A small self-supervised image encoder, trained from scratch: width 384, adamw at rate 0.0012.
Rows from block 5 of a small self-supervised image encoder, named by matrix and row number. Rows with one number belong to one neuron. Each number is 500 + 40 x the weight over its row's rms, rounded and kept within 0 to 999. All counts start at 0. Numbers have three digits each.
After each neuron's rows are labels from the 100 images, of 14848, where the neuron reaches its largest size: "colour at peak" is the nearest of a few named colours to the mean colour under the peak. Only what is clearly more common there than usual is listed. The data: crops of objects in photos (Visual Genome). In brackets: how many of the 100, against the usual share in percent.
# u: gMLP up (value half) (model.blocks.5.mixer.u.weight, 576x384), inputs 0-127
# v: gMLP up (gate half) (model.blocks.5.mixer.v.weight, 576x384), inputs 0-127
# out: gMLP down (model.blocks.5.mixer.out.weight, 384x576, transposed), outputs 0-127

u.512:524494538522470452485464544459427507498534343505482528471545512512487543475503500511593541495569508501452494534464494513322443505457448503420503482550502428429521574515494461450508507525517405432523446503494554528462451524486508472528532431486549526453534500468443444419476509459480484443521543446499416516504457487500428479586546483414536571527428420468462456461498572417479452520527
v.512:477592482558485494456562493512422542482546431481512519464500469499465558488493505461431441474498476505542506474500513540511571464446566480493481544462497533532550484482481502447405468523530512544457489528566529418466508497561510558486473469537488443413500473593543532550600503511537466521483463420472531525457524561397518488508454504518517496520522551523497495431505484436528498499509
out.512:458539522571458531461432481528476438536472500473497502464570562486478559570554488584541527456461523462443517505536546547479458448442442447497532467519519480473581497529544494542496450520545429460525425467494500483468508555512547512413532497462555508415495467476502427453469492519531532410529448519573478513521426434498493506463486490409546541510521515525530484520519487455555522534513
colour at peak: black (44 vs 13.6)

u.161:438462459541521526463461451587477538516568485489493482492454500541584538496509485483478497498506481469545488494485527545490494520574459547500474450499497487386480444462482530500565561544453502519629503503508512469559524489497474488499544506455510465500513509413491432508439458512505483513539456559467604507539513523536517493476508479508487481548428482480524468512499474470460544512516
v.161:485515534444433492478500546446421499500533473460548482491502451449471556453520514502421532471528492516440501542534497551453564445499514472512528490556449443480539537510450563387459453553566421461443496505488514553468473476533469499500470399511498535508501528564430544455483548430477486528448519496540435500514441487519512522512531521533501521405402455502458492491465518459494439443478
out.161:550495488536583528513536551559620466520537467540443462571458502524460530479456482419586488451487565436538483509508459446545482528473522564505511596499535530485426555501488452467542524450515495456455553461487516531572489476521453549499518484465587496459523457529518521522506527549510525549481493515508500477471515462424521470509508542490517452454523495503534575521541524471496495439510
colour at peak: pink (25 vs 9.4)

u.92:528456536468492475473457397487507524504462504479533563461521499511495491461525485529509552568433537527420505455482519577454496503507550478534516517509474521460556530443535512484476517579500469457498506499368580556579510580511503457496531468499482487442520557460444513449500487538526511493446534507405518504482497510465400565577557529486560478552488494454521515519515508440492466493519
v.92:436499509499510579452522484460460489496541506437565518518518497432544458527480434422486445492490483504483501487468540517489535543510530505413527517533483552547507535592532468470470515510499506461558499543519461518464565505574460555479460456466503505452510502466547523493536406504570418508548475518484521541450480512426455549445508528540490508502529503474510505513506467476508513543483
out.92:516489525588467507478458434507511512531485479501538496484563510471470510565580501514484525514534502432488452476537537536427508466545530489502506576473476487561530533492463520513506547490478519540517499424447539468510459412445570466551525507464518486510503545490486455523476487497502555500491562439518549524521568518499517436499482513497558521469484575472505454512550483523524497568490
colour at peak: grey (61 vs 33.8)

u.106:487441471413417514430475496545517471488520518511558457545453507513522519518467512519351464475506475490543458520541467576464491421522486505483483466495501490480466386446509522512576518521515493515541547505516518525469543511548504462480539554512420460542469551530500474500512506529510491550505470552509538547551611516526516540594526506468449446466502433520538436482529504503529501532453
v.106:458387489427508501492493537490512462493475491538547333554469498497528573469495569595535482437576460533469493499510484481427541455487533491444543461539512474461498514526563563542474509517478484455565517411455564427501506502515498486479536448502545481521425523519576486504475500468468522536515516505508449502525502503505483480473518466487455466531459561441563476423485534481526548534431
out.106:422476457495484551421426478493468471482491453495471535480510524473577560554441518489413550558515426533551487456489459564527428574528441480556420478477488508498500447447561493559574448527450497523497467532497489561544553569527510551477471473513516499519555500526485473468466524424462515437587447510414459513513554466524565507448512472458514477488489470560484530485461548465495553508560
colour at peak: brown (65 vs 33.5)

u.256:561499520522531530453470408489480516448583485439480499520504480518488493531554499535489493463494563552476526468631556510432481502559554497523492548498513563510526511477561543521522533528470473414466490502477526492563524502446534443520550544478475494442470488485478414485486497523471498535486529512419524537532517527460424494550501527467581505527462559485536452562571493496541470498447
v.256:478502488482501558434488503432504522434489530452551491511595485476551465537486480487546493493489459572501492538513573489396514461563447546459486482497479534472510469568603493504423519488498439505586469409480464513488588532471477488522549481482562495475488515501481419460546461468451503527563430497488450569516474464512477506513507455466480485564465501512539392506508527519505490528487
out.256:506507537524477399545448484544467577528488434500496592533549465472475567509462539556494601480490534482474513534520498505452517556472492472514515520500478463510542586534480469527558477517510394520572473414562538426454440404454522490561464577464467542538476457531470495541509505440501481463423548442453490411560549481565496450485502495475499501473444543460405560515500491485511490498491
colour at peak: pink (29 vs 9.4)

u.164:530493513543464520514559522526510516535522474492465557493530474505520630488473443512409573513478430541515436516490524488469503518470456470488523428500479501481487475507488484450501478503516423526534566469494552450514486518515517471464487462547494450456485523469515503495544508449458425528401456566436478476523586490519474469569505489445471467501475472506540472499492559407486469461474
v.164:555502459512515425528532560530518502466447505530418528475501525484497495479441546463414479488486497481497444504429500516527517461497485555486443486455527561469450455490458445452526519530503522506550541455530467507466524465466453465521488492503499543501526528444467587533492448443494405516466502562496520480458548478518502498548518486463464457485597461517458541433463522501540496413480
out.164:502520507529535523516451482471541472500409545481509545512582498430489471576538482440556537502523502471477513423474493503514565487500509467542502545470474542568526477493452434533456440448485509516502472475564444566459537484569459480489465513517505503497459532519476542431440466454551518423502582548519430521477503424471425553486542454521473521482520509491511574535497537523567560454475
colour at peak: brown (60 vs 33.5)

u.419:526526524527509469502558495494513518526592474573501544499535530535514573517510479522479505538507433546460486494437474478444490507498498512451484450492483547491505513528454502452508521515524484518538508479468531429527487479517499455529500461522456444491533549496490492514576498477494458546458496494464455512533511517542414447559482491487451435478464493496490491489505554430456396531482
v.419:450512541542515505461573519459436573499513502484563497525531427473536486522506523474491489616513504589510511462484513541480437503506483523460548522514503533434478449509505529415444434504481503500517481582527462523430481429491489540450475434522502491436466507488514575472515471460537455512505509442437565470480444583446477523496476426529512548544462466555444501385450500513519466475550
out.419:526475534510489550429501436434472488496409530449573483444573529434509462572580463521505471543456409538441502425484502535486522531502472433496506457505503463570553475560537513541464515481469514492518450493484475429482546514489504521515486535529547474457425603534471534488485455466566428475551492495537497559524492475539468573503551470521443464472506533508532489527475539525481522576480
colour at peak: brown (61 vs 33.5)

u.138:492438516461459524430530556502474496465573514569523489577554528520526496527494524490447458457540456588513482522535523559438465491502486472532511468492450562493504464507459543463521457480498455530508516448523497548453533457474518493541550481508433534512476478571551483459590570516443489483535489453501474563511594553501468413547500495417461493467506482505569363520539518506498471566425
v.138:465498511515513470509478409483458491501470493430474499434481475498502512544563525470513509583491465460517479408528515496516439546486469457417525498462538458503507415473520561565475493548486503522529503537487555443529516550479509498477504490483551477515432519498461500549490465503530477444487479550496552472548479544508457519487464518523512541541540562502456469461489478486540522492482
out.138:471477447516510504437451437519508525506459540522445489492453585466483548583507507504440475557519461489591426447547524562482413551499518499499429492475437504543546527488536474518554465557424510478511445482474526514545523597492464534491527422478513488547436522450483463459408444487499454455546497525384537528487548469510468439447489544527466541464434498581484515481501494514601566523484
colour at peak: brown (65 vs 33.5)

u.543:444523480534484490559473422535498462451567453478526487493554493505544619451521482557510518456454496463560454529495523533503502446468434467392489522495591531479482462496613575503463566533472478517539452499551525335567559572455526496466495509469524483510460529467494457533465576507488471501498399531506497527542512545520532487472510509539522453515458503528463495455450477469498501482484
v.543:498491538498491503439551530473457549484500465547587494460582512471475573476491466497482450478480479560492492491498510529436498475480526490504494520501456481458472535492464499435462510484488497490520485441489524428506502486479535509547515413490474496470478495542515532523528489513520489579493578445511482507550494518360464507525443521510461539544445428510489450407564465439474417505496
out.543:500437465517505522529488534441471482524569544526548460564447573461497553506514460476487541479500542558500479558516560403507516458463521534503532447516417435514520440519472436515403468537564502503510559438509498514464496530546420497486549479511437475525409494477472486533443442430518471515517586529408543443518529400495464514526567490532466488504420432482525521504525535508516463422510
colour at peak: white (43 vs 5.3); pink (25 vs 9.4)

u.324:461503462493473530473512503508497468482533493560531474508523544504476511442489449492474469456560485533504483466529554559483500537442534493580468495478402452458567488482476462457487542499475515561458449480509504483447418479471509615505545489482448551474500427542476540484644526567527514488491487449473513536526489558431529501481387499466558512492500496544556471494527471507425533557472
v.324:579476496521564534498530513539562502524500524498490520439441521498493500521448485443467503492508515457463444525488531544481500481505528545443504575505509506461514485509464531469578531581506534477474606565473513486481499477507464477460532516448569516596528474452485589586552521503516474558519482535444563574466530475513534493498440604547497532485523548455521521479503425498467523512515
out.324:454534528454509502502503497418476535515479472516609428577504482542537519488422525505553516494459508566507589464541458507493416486515469501515468466448437537525518515547521511485386511508499478497511513489503514467462503469574488445600470521537449451500522455482486515583559489500529487517464495407477451512505494509497438543485507511431499400526418524536489514437425480496451448475467
colour at peak: pink (35 vs 9.4)

u.175:502510486451452566414540542436452571436563527514492439476560457443553582494478562513487510525499486545455466503525497450474497477492463512541473497506428457471509493458502498456450518545544481481541545421465554498527462467603566553529420485558474495500487529591429517463496532456475499515426521492395526527494534511519509532576533518414497443431488435540530477500515536397443435481465
v.175:541493510535430536504540579455484499499539481526468553508553467465523626474484496495481548487500516563477428531452541493509533459466503507549465466451502512494525507520452450456495451481519490493514513433578514347484419501537548523489497477531444506442514505533496591519514431447540448541457515519459485510466474487471462490530462510452450529535527472517478533457504485422486488459542
out.175:469510520517481521457468542502584434453484582496517487521423470450491409521528415494433438416509479437561597458522460409499503436479469483528545457497466501456524421519473510574463470406504502527487515535497393494520506478491433464469502483512571555525537454502556487526445472453503503510537527532530458476449510467504519507477498465533475519499526533518526459446498479594514486493461
colour at peak: brown (63 vs 33.5)

u.209:518437448457525516438530525487472491467451536547458497491528554498564504561418499525537436491506467526527479508532522498504426599488446502560496491459505496464507433520527531513515523513500515538495451513559510556504503517443484450518555493440541576554424470482445526498571517509396497462532444486505451511546460446505521427457454476495508561529521456509480442498511520519539492532451
v.209:516520510394525478480438500523442473534491453516465456479469565525426537505489540535510490445543504486492555497574493470394512473467486436472528497456480449485526487473517544531535471552517442499579550484469573473540398552433524459538534503420512523568448495490463498505475510443417520547485520510523483482540468453545459433481532475515504474528483573482456485465479530489540483519449
out.209:438505477501544464441449450572479560497525476485443472548438563509464568457551557476490507534460448491546538414494543463499456482530509494526472500493461484462576504436458438560453593517508503503472498446456513503511509484552533524549464519499496520534470508482492400564520493529499451513533500508444605472436584502561472470525491542440550486457520514484440596585552511484437486485500
colour at peak: grey (64 vs 33.8)

u.266:464541580453531458460533453511463582468616493479502516576536444465530502475517531539489501542509488519516538464540506517446520557535470510482519481509470519474536466536518615415414428451492418531474455464463475495480513442489556512560454472530466499492446482575504496503556510526495527508491477465493455507500508568495461478555420475473493501487424567504486401477511521489477417520466
v.266:482471550523496447598539536452481477497534425498497546511538470492490550408492522548526566547485503525450460546471508539453484509390514489533548458585569511497528515538524498413484510496505487523484465421550489495504439467516493512486516501566490529393517457524504545494502502439544504442466504438442526448468512541472484510508494466467552520474487461512497518504479500463449524475503
out.266:464528416483560539522507491510522477553487489505477462505570550567493531552455517489532466500474509495521430538474533520521443460507571517550477481525488480497378552469488513507549484470461517482457456487445511532498603574469556471452491452468584506455506467419500509487505542574486510498512466501447532531559484518432540474510475484459517511437487489541515544444469511454415516543545
colour at peak: brown (61 vs 33.5)

u.50:471515420556505512492500529435518566558460493572499485443510491498550590505451506509571524543444450527470428483458466478557469515518519501575488438457479470548491540511497477541581527479508526487518543491509573404484436557572579440486455537547504453500535523485482498501535481488473489510517493522522533486481479434506516457455465438505448484493592501530506545446476541424521528508533
v.50:471521442547557537524568446493523486435527472450525501511516466530535568467523525444472442529503501440516410485447481469518510454505413521432465542519479573496504477487554521475488542491533523528560438493566552459515597465507465439519487447550499480450495464445510478575533519517497440495499459536515549510487502602481467490526440560531497499456516495433526518505566458385522549499414
out.50:526572523531544514586478447514486498561499477525540501548511477540461576519412398459461524512455521478467501597467476521534482507452461456505490602458462537546483488529561511477465532503488448470497478509476529493542505557453543577514451583446508514450492473478432445496459478533467498500505466518491501506463492471479536501486546555526560507440464565477468539546518534420498522486528
colour at peak: pink (39 vs 9.4); white (28 vs 5.3)

u.100:523519451508433487540482474517499454510551508467448484468476460578526515542584478575457497482428504435569522500488501521448487553550546460552540416503497470519527481502435529520502477548503515518520560526524532463597524528500463452429526494471479467555454557464523440427443514512468516512469516541453567462586531517481493414505516492572494480524534519510531443536497485510511496520504
v.100:485503564563562458434505534541431516503502466458557547471516482463479440494484519440489478473486556504429567522430470523471530484537469483504509548502496490520523520507453527418514429485484492486505513487526430558435512435549430481472503551433508537498529456468478549453481455501520508455519548459532515545448466503556513540465560514539508511497447525440527521533509474541518505498556
out.100:540480462558476512475481414555493529422579465558512462555509507518480513547489548432514400471528499514513509505483485524505501495493426523488496655523531537512472526532423487492502477484438513541516518448539488452460543428463447482484520496466473529431559521425455516462476431524449449474519525487465491394445530588478524486531514477533498515498423565495563474524499445531561489501485
colour at peak: grey (60 vs 33.8)

u.129:561429495489561493487591460528437565479486424470470523479430463524473511470515550437434508497460571536535495459562503563514433470493460460502497561425550442479483552485530508415509459547517482482502471513451542527490510497458494517544450481466538526503547496453539511516497496454475587534476502482477482475558458550455448482543482523520507486503501436511469465453502527458480492463471
v.129:517524466481408543476478559454484478505565480452483441540506488464602565461443461548408571477461439525527484557499486478486507523489517452470532455554489565528471466480497470465504547533543472481462548475569513389489494488614505529494524491515519529452478590558523500527536565436487411556455525508486502523529586463485502569485472490522516516528471471473457489519512472451468410429462
out.129:552477413505540524528497494444528498417480553551471450550475505453445448526463469451501486505473506539560542482507528420539512531471479516598485449499456446573522532465478453502469462464508521489454504423552438472448468526478420468513531536507446524528418534499474556521419465503560454505502565470455462449525532459474497561508546493510485485476448495521532518445509495571509477476486
colour at peak: white (36 vs 5.3)

u.474:487474515522523493514507455437555502506557505525488495530520509531557554514667509504548442505469497543518450465556524507437454463493492474491543535470490500480560446558524503521456511514579465514511534495508605432486509561481519482501534549504535489538435541459462457534546528456461497550526444508518549503541540550544424440522444488539496464487488486507510417474526529439479504537482
v.474:492570543587551526573529460568484456532530494407517571529567480448556502530483353525512537542493526454459455458511556524483421518418565487475505494468546553515464466562493438480411537509500494547483417514511493461546532514541474436467527516469467479438440524527532479483573533526546509502525466505479519539538526506453441508478466497543536565519492528549543486511490458485505526501494
out.474:486413536549422507537483482486513528547421543483492568553445489535467510541498431497491492564474551572474489581460495463545577529481459512499479507495487472547521514561525501529487434512493469480526521522522450532470495509499392588451521484527411473515554505464565512515422418462538502421485424484463475458515490487532464508539482536580405535539518480544531514512523466513641555489576
colour at peak: black (57 vs 13.6)

u.331:502563489513530538536624473526527477525481516465550545427481468531473485538543428453525471588520501513498468488457452529503488523449464501511528520495451486505456509457514510413536479545507510464565515619470475529519473519568462516435474422486529503518526507474506552510546555511519479505435464481475551542510475538404492529517450545560533501453421479560509465486473455482453466537501
v.331:519526528546516498556456563456516441556606517470495482587501482423506536393512446448526522437507502477428449551492506546440533417441549466456508457462457467500566509582499417475478591558513516492504439499471529467490406462470504566561501478513498551500461523527446481455546511468531451518476460497474525597475510485530515531476486529502549510466475509447493498496486482465434490563507
out.331:523502540460498486486520455527439514501527469508474470531508480526536507511468520516514494480463488425518544433464477568521485545505521496507504540415560510467536467463506487533461596514519511486492504483514466469588490453516521520518554547483535521453439553524461485544489478554624482444495467497529537500443576590546467547461522540487517508511530612511518503542573461504478521480521
colour at peak: pink (33 vs 9.4)

u.550:511467496550533545509499522495507460429495526482476501501478572408491488517534383509426524514572466473512500553559515469475467513521569565428489480498478498452481421522565456515521401473500522473453498550478499496466567515532466507424531532548507490543504468511546511485519504524509502487530525499512457454526522474511587519514431465463460558498534502510500441475546473525504538487482
v.550:567480502397500550495481517495526477471468578503485454518492423559512463581497487525502508481487501553489510450466563409459553488557460513499591476574543490457506483531449546565452516471536537474445571494489471517523483450424526508485527499520502463543452577536479535517490448481544506559519513547519514518532444513503511468509489486512501502539492552461427461448492510566503466484479
out.550:431474499537559482450479442422463489561485506521523504487496563543502570564543487417481498516474448583498471445471538588524455500561519491515464498456445422482569506520524523542494519537495450431460463508480507497440423546519520533506559538517490501532495526519508491547453513508523480478574511489453446453527557508519446488523523505469512438480453521461497506436499536464428439548543
colour at peak: grey (60 vs 33.8)

u.457:481473486545543519492537491447547558494490570476479551475531508422456502534605517460522461543483508473492414498478514484525485533535555539483500480510542505528520504549489488476505479468498537413497485474522499488491560523533444493458518406544538493501473515494461537496473466521548438520535524561514541555504434508455475525486498520573469560492579446437500504538537495494504518479517
v.457:544586525494529481488478537526510457517465511480516460503532506381479445476445496447501513536486524471501449455562460549515486461456558441462503541442482464507426479481470502501586579561500495485465542544468526549443466558478437539518510553453539471568494502545545496459532483535517487540487468533396552504511505489500510531517530541520464466441466486548502522467507509494499574492499
out.457:546534494569521558455572499490461444504520454441511604414534500508536451515518518466461523523478538484550447500446500520514496490452459452478497522475539479449495460541479553478552469510515457587509469523413489481483577504457509516486418500471533503433604530521500517532528539436450546510501450478487494507460589470514542541500549555480492531428494538524512514507519484503473524470526
colour at peak: pink (27 vs 9.4)

u.567:485486556471481443518543452525494545497446424502511515475555468541541553510500508490559497605440477530495451480460530487487492576446498478500483481449519502538458510515500500502400522570525483511537560489539619453600557524582481506506489514500534436488481466536481475562556493507503494468504500474469479516472503482442420430522462511517505471511518446527557503497411476328458497485523
v.567:502520510528466515423503545420462505476504465454544471497563485463583494550492510408524535462502518552417475417436525552476494467510475493439449523542498530462574559555482506468459521469571495450457514481503429544461448410524583577504518492460457555418535491535515570476512449470547515483521542475506533563538455524505498598477500557477517549511449483484513507522571492506471536513506
out.567:493475508508498509513535451508491528516528510421579494492460495466510450535503505491446451460484524473529527533524502513510565459510524555559567420452505508489447451503512473480511488499565565489508506502453481490505559456547576495463502480545527461470501544444471466527498494538516514531527433527538593588536481527469495607498555527546548499468536518494552437638520451495469560534483
colour at peak: white (48 vs 5.3); pink (27 vs 9.4)

u.121:563487521435493503453573459501482529529491481423485510430443458565514516514523469463395503531463511496482455475500463555503530531464520509505527510502514482472468481419485506495549455555568479451468627616476559504590501519567517540455479544512524473464568459511536559563560532526526485527471506468398525496499556528483446527551418554512519502468539460492538465469531454425401476519514
v.121:465573457503537517468483560453489496546472494529467499564551453476532482460404505455531596549435477532466440463508426502523500450513511465477467536486412550510510535488522506477488582563570474503543582489415508572486504516622544552541419500543497510495542535511508536477555476483490536495494524479487556482491543476418484530508556534450513419460475442547503541487504529467531507447506
out.121:523520502521490486535515502530452496458542489440479479526507442498508466501573450508510507479502514404559599515537471403439536514448498510420549485486505482521511469497491476499443552420543481512515482478466448424527511420482511516539488535558530479480436526532493447557527466526505502504499490467603506545517494539501507473503535473489544467484519569492549421562524495518503504553433
colour at peak: pink (30 vs 9.4)

u.284:507524518505481460480462448536434463523490478436515509494465490481464496490562477505476577506540570467473543532540534477436543451497523469478518481523480478546464498427522485533518506504420461496518449555479516426501493470498520473519472493517565527508523472448479485583465499488557376537409533454487515437556478508529502523521442503495586469559444525495472505477473457496505456493543
v.284:525510493506465517514460492471496458484440524567487561430483527503529440490432475526498537448523476472507541502390573527488570432559451519445512447518517460399540503515492507512545471504520527520533497456485442497486513442435472501477561527449518547516482511484466635489490489483543530464501545482518477534512490504532524531494513483407497512561503531466500497441449468574506478507494
out.284:498545525491494404529512556475517529485458551503470511512503454507463492497450527512506529544528413487478511501500493478475490443497521499420476525519487486417501534517482509495460508534436491513487529499476467496488491505432444536513481464462465558535554490577519529418510475494492570477459496496501528457472487457530475437471442450514470527522547597586485542468445542541574516443554
colour at peak: grey (61 vs 33.8)

u.105:462543452533490566503471468424490520450500505476507483454461469451521520485540541473434522597499475494518491526518488495491542454483465502437427521516440542523560470418527487458420565537471515497545530445494483490422545459581472510521465432574437473510448565503471532474464510484446477456474489479499507526550480572497479525611548507494500445481441494543492499474506558497516461456452
v.105:483568608547505420524550525484391481605451437498531467514593490485489505532580436526524464490468468478472532520457516530476469449432522469471537485468498498532443478539492501453453529490505508525535545510552498433494482491504532409476506510473516471473473452535551538499497479526476500492484511388537478543568508467463455532468454465550596521558512529507509486489449446502488519557484
out.105:457438462532515501491502506531534495514554468606468504447458506519410594442493495510479446531460430457569463493459428512607495566480450490550492515517545566547426549457496504481593503522498552573533533482597498434505425520529425490520501557474457500527530520487531516534446490474487484487439513502538458503475535470591566465451508483604439452470550532478454542491510502480611596464536
colour at peak: black (33 vs 13.6)

u.486:531415460515468483463523488446517566460485509419539533464438442481569567514446538457463533577497539547464379480533498550475471548525481526539493482514565470480513542517545537532519489565484494420478503542504577514493536520522497548433518432514539524448592466508550482516468465483538491475542455524410520483490491498429570540494456553486539537496478437555547477476518465378463531477520
v.486:509478572446528490549491525531511538551521479501505406566521473456451559481488503499499525588449513500494504510524454502511502491494581474459547560482457493551437551504503517488495557507477515502482480473481608489545468491564512591581457493558520429515521521575555508514518498487600481542476499471425519523469552520475431480488540508521515438489430477478475527517437539378489466509467
out.486:520507533465465438470540466486476433505579469530473491521479460510501457516504512533496451487465506464552496524496510469469559462442524469485531508548535591520525464458454584506451555438543501618468502490545466496453554466451547472527474513532482493489437514586463487564613566524490506510510488458508470519506628571538526463489489532551538468537413587490492422523573468503495498544489
colour at peak: cyan (26 vs 0.9)

u.470:502483484498576452436450468479461475508466545454464505515446513425463467469515497559493537469488467484485559500544476507482569417569482500438587469563490479560525473488558556556615454490518504409547533516429467473458568492504455408449542523529547564528447534448485485467447494463485496537543542527517519489505491440557487586512555461501507463452481541450460509535448520556545533496489
v.470:439485485492468519526492536448496500447492525527512457501590509510539470516491385531560477492518452547443507514483513476522465493426503569458476456507494461423482467549565546529491488439495509511532426510450457487546536539454488508467545462505502424460560383454504457580568542546512547477546426458501417491554441502434451526485353460435510522529514478563513481405520466548430487558493
out.470:465498575569461491485487499518506526538468517421496504517442459550585531552514463496532580548446512464533426458509479514443439527476452447569487499485482514504522568489440507522404537459440492600485496555513483512530450469494527499538481432474469454566566495600569533458538475525515539484426426497521479537483467440451592443467478552498430544519497467520528475471577455488476482546509
colour at peak: brown (66 vs 33.5)

u.452:513488468571522520476497522394538545534471505549540533436544517483511563504572515491504451516579479543450458458466503511493462480442510544538426470445447449529510558520471443508509476547482543432559495495520531453504444511521509547524553457505521464431598446502476515498480515497505464495506582468510493521507447492468491566492463471455494539493541429438544534478476505461469494566508
v.452:442418502550526500473524588417510538501492495524551468528561534435524535481559463525528514505514490565458433547462466571499428541503453503454494429556478424445452500557541547463480497417451464425509466477544457477466463557472515536459543437546574523491477485489527566485518480482485468535565503504496491479516458482480536490473521434528439531516467417508464453448522538518455489459478
out.452:555482519456564485553542488487558565454536482519425496540481466525489507406493487431469430445427560504513494534499480437520511513583441518521539569515533467498468488497505494481510545520525576488465494490517530562571516482411545567564488523568569539457516493447488511420449556471458483568503525507432486518386548531453506537533530568540532477408524509440496524524482550482449485494423
colour at peak: pink (28 vs 9.4)

u.146:513498479462523531482614476542472519401545370508536472453505471559495554478507606463407473505445516476565431453530516530518476521497438469567477549446547484539480543458465546427501516496493538525477566469553581498502540545503562466510436478490548497487506479490535470526549549515481479521472466449522478500527534576472514486515502551519503457460521441509517474503520502325395516503437
v.146:563511488499464519486531542436470493453604476532447535505531488428525558538509475533461498459506458512503456543501490416486564476503524485444485458530457519525485486469495448441447521548511499449551564474542522462493516500560497512503446418519459529495458507569476498522542490496473446530450532471492476480475580488442457474566505430429510501487531535529487463509536553442488462538465
out.146:556440446466495535536535487545486457488464536505542511521417561441472437507498495518496494533482524520516564525510509407542486511379461500548550441517510477547478466509461470478434471362509548495449454455542437471508459467521453434455491545533464542465464490493493534542531471482530483442518532532544503489562411493529517507521503465484482485466471458489592515555495497533498580511461
colour at peak: white (60 vs 5.3)

u.292:519484486502535536420531486441433549518527480511525420449454519516542507555532553437488514574462497474498443505485479498451491552444466546583443500404430458518504541426461477509478490532501525504486588554532585519466420547556565504487475539491528470569516502527440465478490490525481490487498526502536469535503453467591454532516471496514514452555536489557466487550570519442453403497509
v.292:575560503478502560446524485506529523472665499454468466514515490476533563485514527491471521495513532535468443464511511469441570501505595470519509519523461539517563496416508443407476502522496505480481559528485562455467484462532544531500513459521430524449514559531449484498533491509542457576417531522457545527453566519461528527585475548441550490488484493487461460522595519409507414484513
out.292:493471480493494558542465511466425565511488503467538511518374468504491497529380427432463537490521528543491468527579496483510452516488418494517486450485497402536446497503624503521575456511551494492554456570465539517466394523490545479480477574533488536518527479454533474544508538426454557494520438439555536528622487513528548582492480569545562477476514501556510450512517440466514559486511
colour at peak: white (52 vs 5.3); pink (26 vs 9.4)

u.466:505449450449412490451509535531437474446481510463489492435494496489610541573436489514417550545586465560552472446500536501507481531478517495546491444526533444416429417492476541534520428483477492512467458580488486483482518578504455492429504491486510485539543481534550515540523506512506534443519460485445484478604492487545562515520364490506452548530486497595549423411467458487507491513580
v.466:504517474444502522490542487475486454510537482500451501487476478498447489475534420515455536470504479474485494519464530551518532458512603482517557484538434448535495525418484568432543476543500497503538550555444492541463461539541454529440464453476567559502532510434525540442513518454493537539459518510451529483501507492457491552469504525572558480483436545533521472501516478491458503507486
out.466:459559527560517457519461449440536504528488480567494488524594511494460580469568421545551493452445508461437542571496463539519529480455548472498517560437472524538527485522504505538455549496476510539503478426557500460502508528500515521523530562508532488370429516507455480446488491554515488511501516518537417500467471454432439517499548386550487488458564474469450543527477521435514465508481
colour at peak: grey (67 vs 33.8)

u.66:476500526605518518449443483473433516503518475412460557493466553470513469532562536452527538474551527431419548471495490487443501539496471524493453492515469506542537522535441378502495446510490511479449434512517487468496455480537488539495535450464476475440548500481465461486426424489546426457503521491521576487491489491546490566459507484454500543550579505467502527566497464519558541484574
v.66:502505553523508526481535532459444502502480467443546573471460514471541434564436531438455508483537548509500526513458517573432472534533401496524508518536507512428483475579437453394472395476521490458518509535572457565461523451510462545437542524441496547516543409487489575479521467500503506472540534436490542526463517526510532546513472515478495593541459541520466462511484415529454476499551
out.66:519434568516496458515475478401511558543504495466574496495551539507553550489498536512444512510497462515475426530477472498467508484549559463442473523514476405515507526481499566489416535517432512510472592464511476473512405495492496470512531522480527574471554514532500555475562487536549555471486536485458493502537516564523443458499532449487497453453535566474534516462553554526446491503473
colour at peak: pink (27 vs 9.4)

u.58:462456516514453515405506459431457602451483468460541564455504490488641536537541506457448466563531456581436417466463461572473524527514508603533432469459535499466472446493537500544454498487466511464527525572538521507531492528569512487490529523554451466490565461494495522539528469555472485476521503512493455515523488522490489575503490523507445527526529412503546474512585506442466522521518
v.58:546494501585462521374515503452541585480553444445513530468421423509542524487517481462454488503486492526497472469442475532539560478561459513494519462537498465507521487335485551483578466531514480461504526526479538521491471538492491574517454507545452518498531554535455590499492448466554501521496532546434506468435546496468492543516551525526565458488512452545513513494514559459469446454510
out.58:516458507541497454490528513482550509438544453505460532488457454485466504461515548476545489474382556503532519512507497413535520480546444511524508485525547459537582480453497498536467501465534520557535575455556492540454561417507477407504527538550480465485534447470489474569447509435513448515523494501475495512455550488487516575526572540535498481531447506459495468546474472466508513490466
colour at peak: cyan (59 vs 0.9)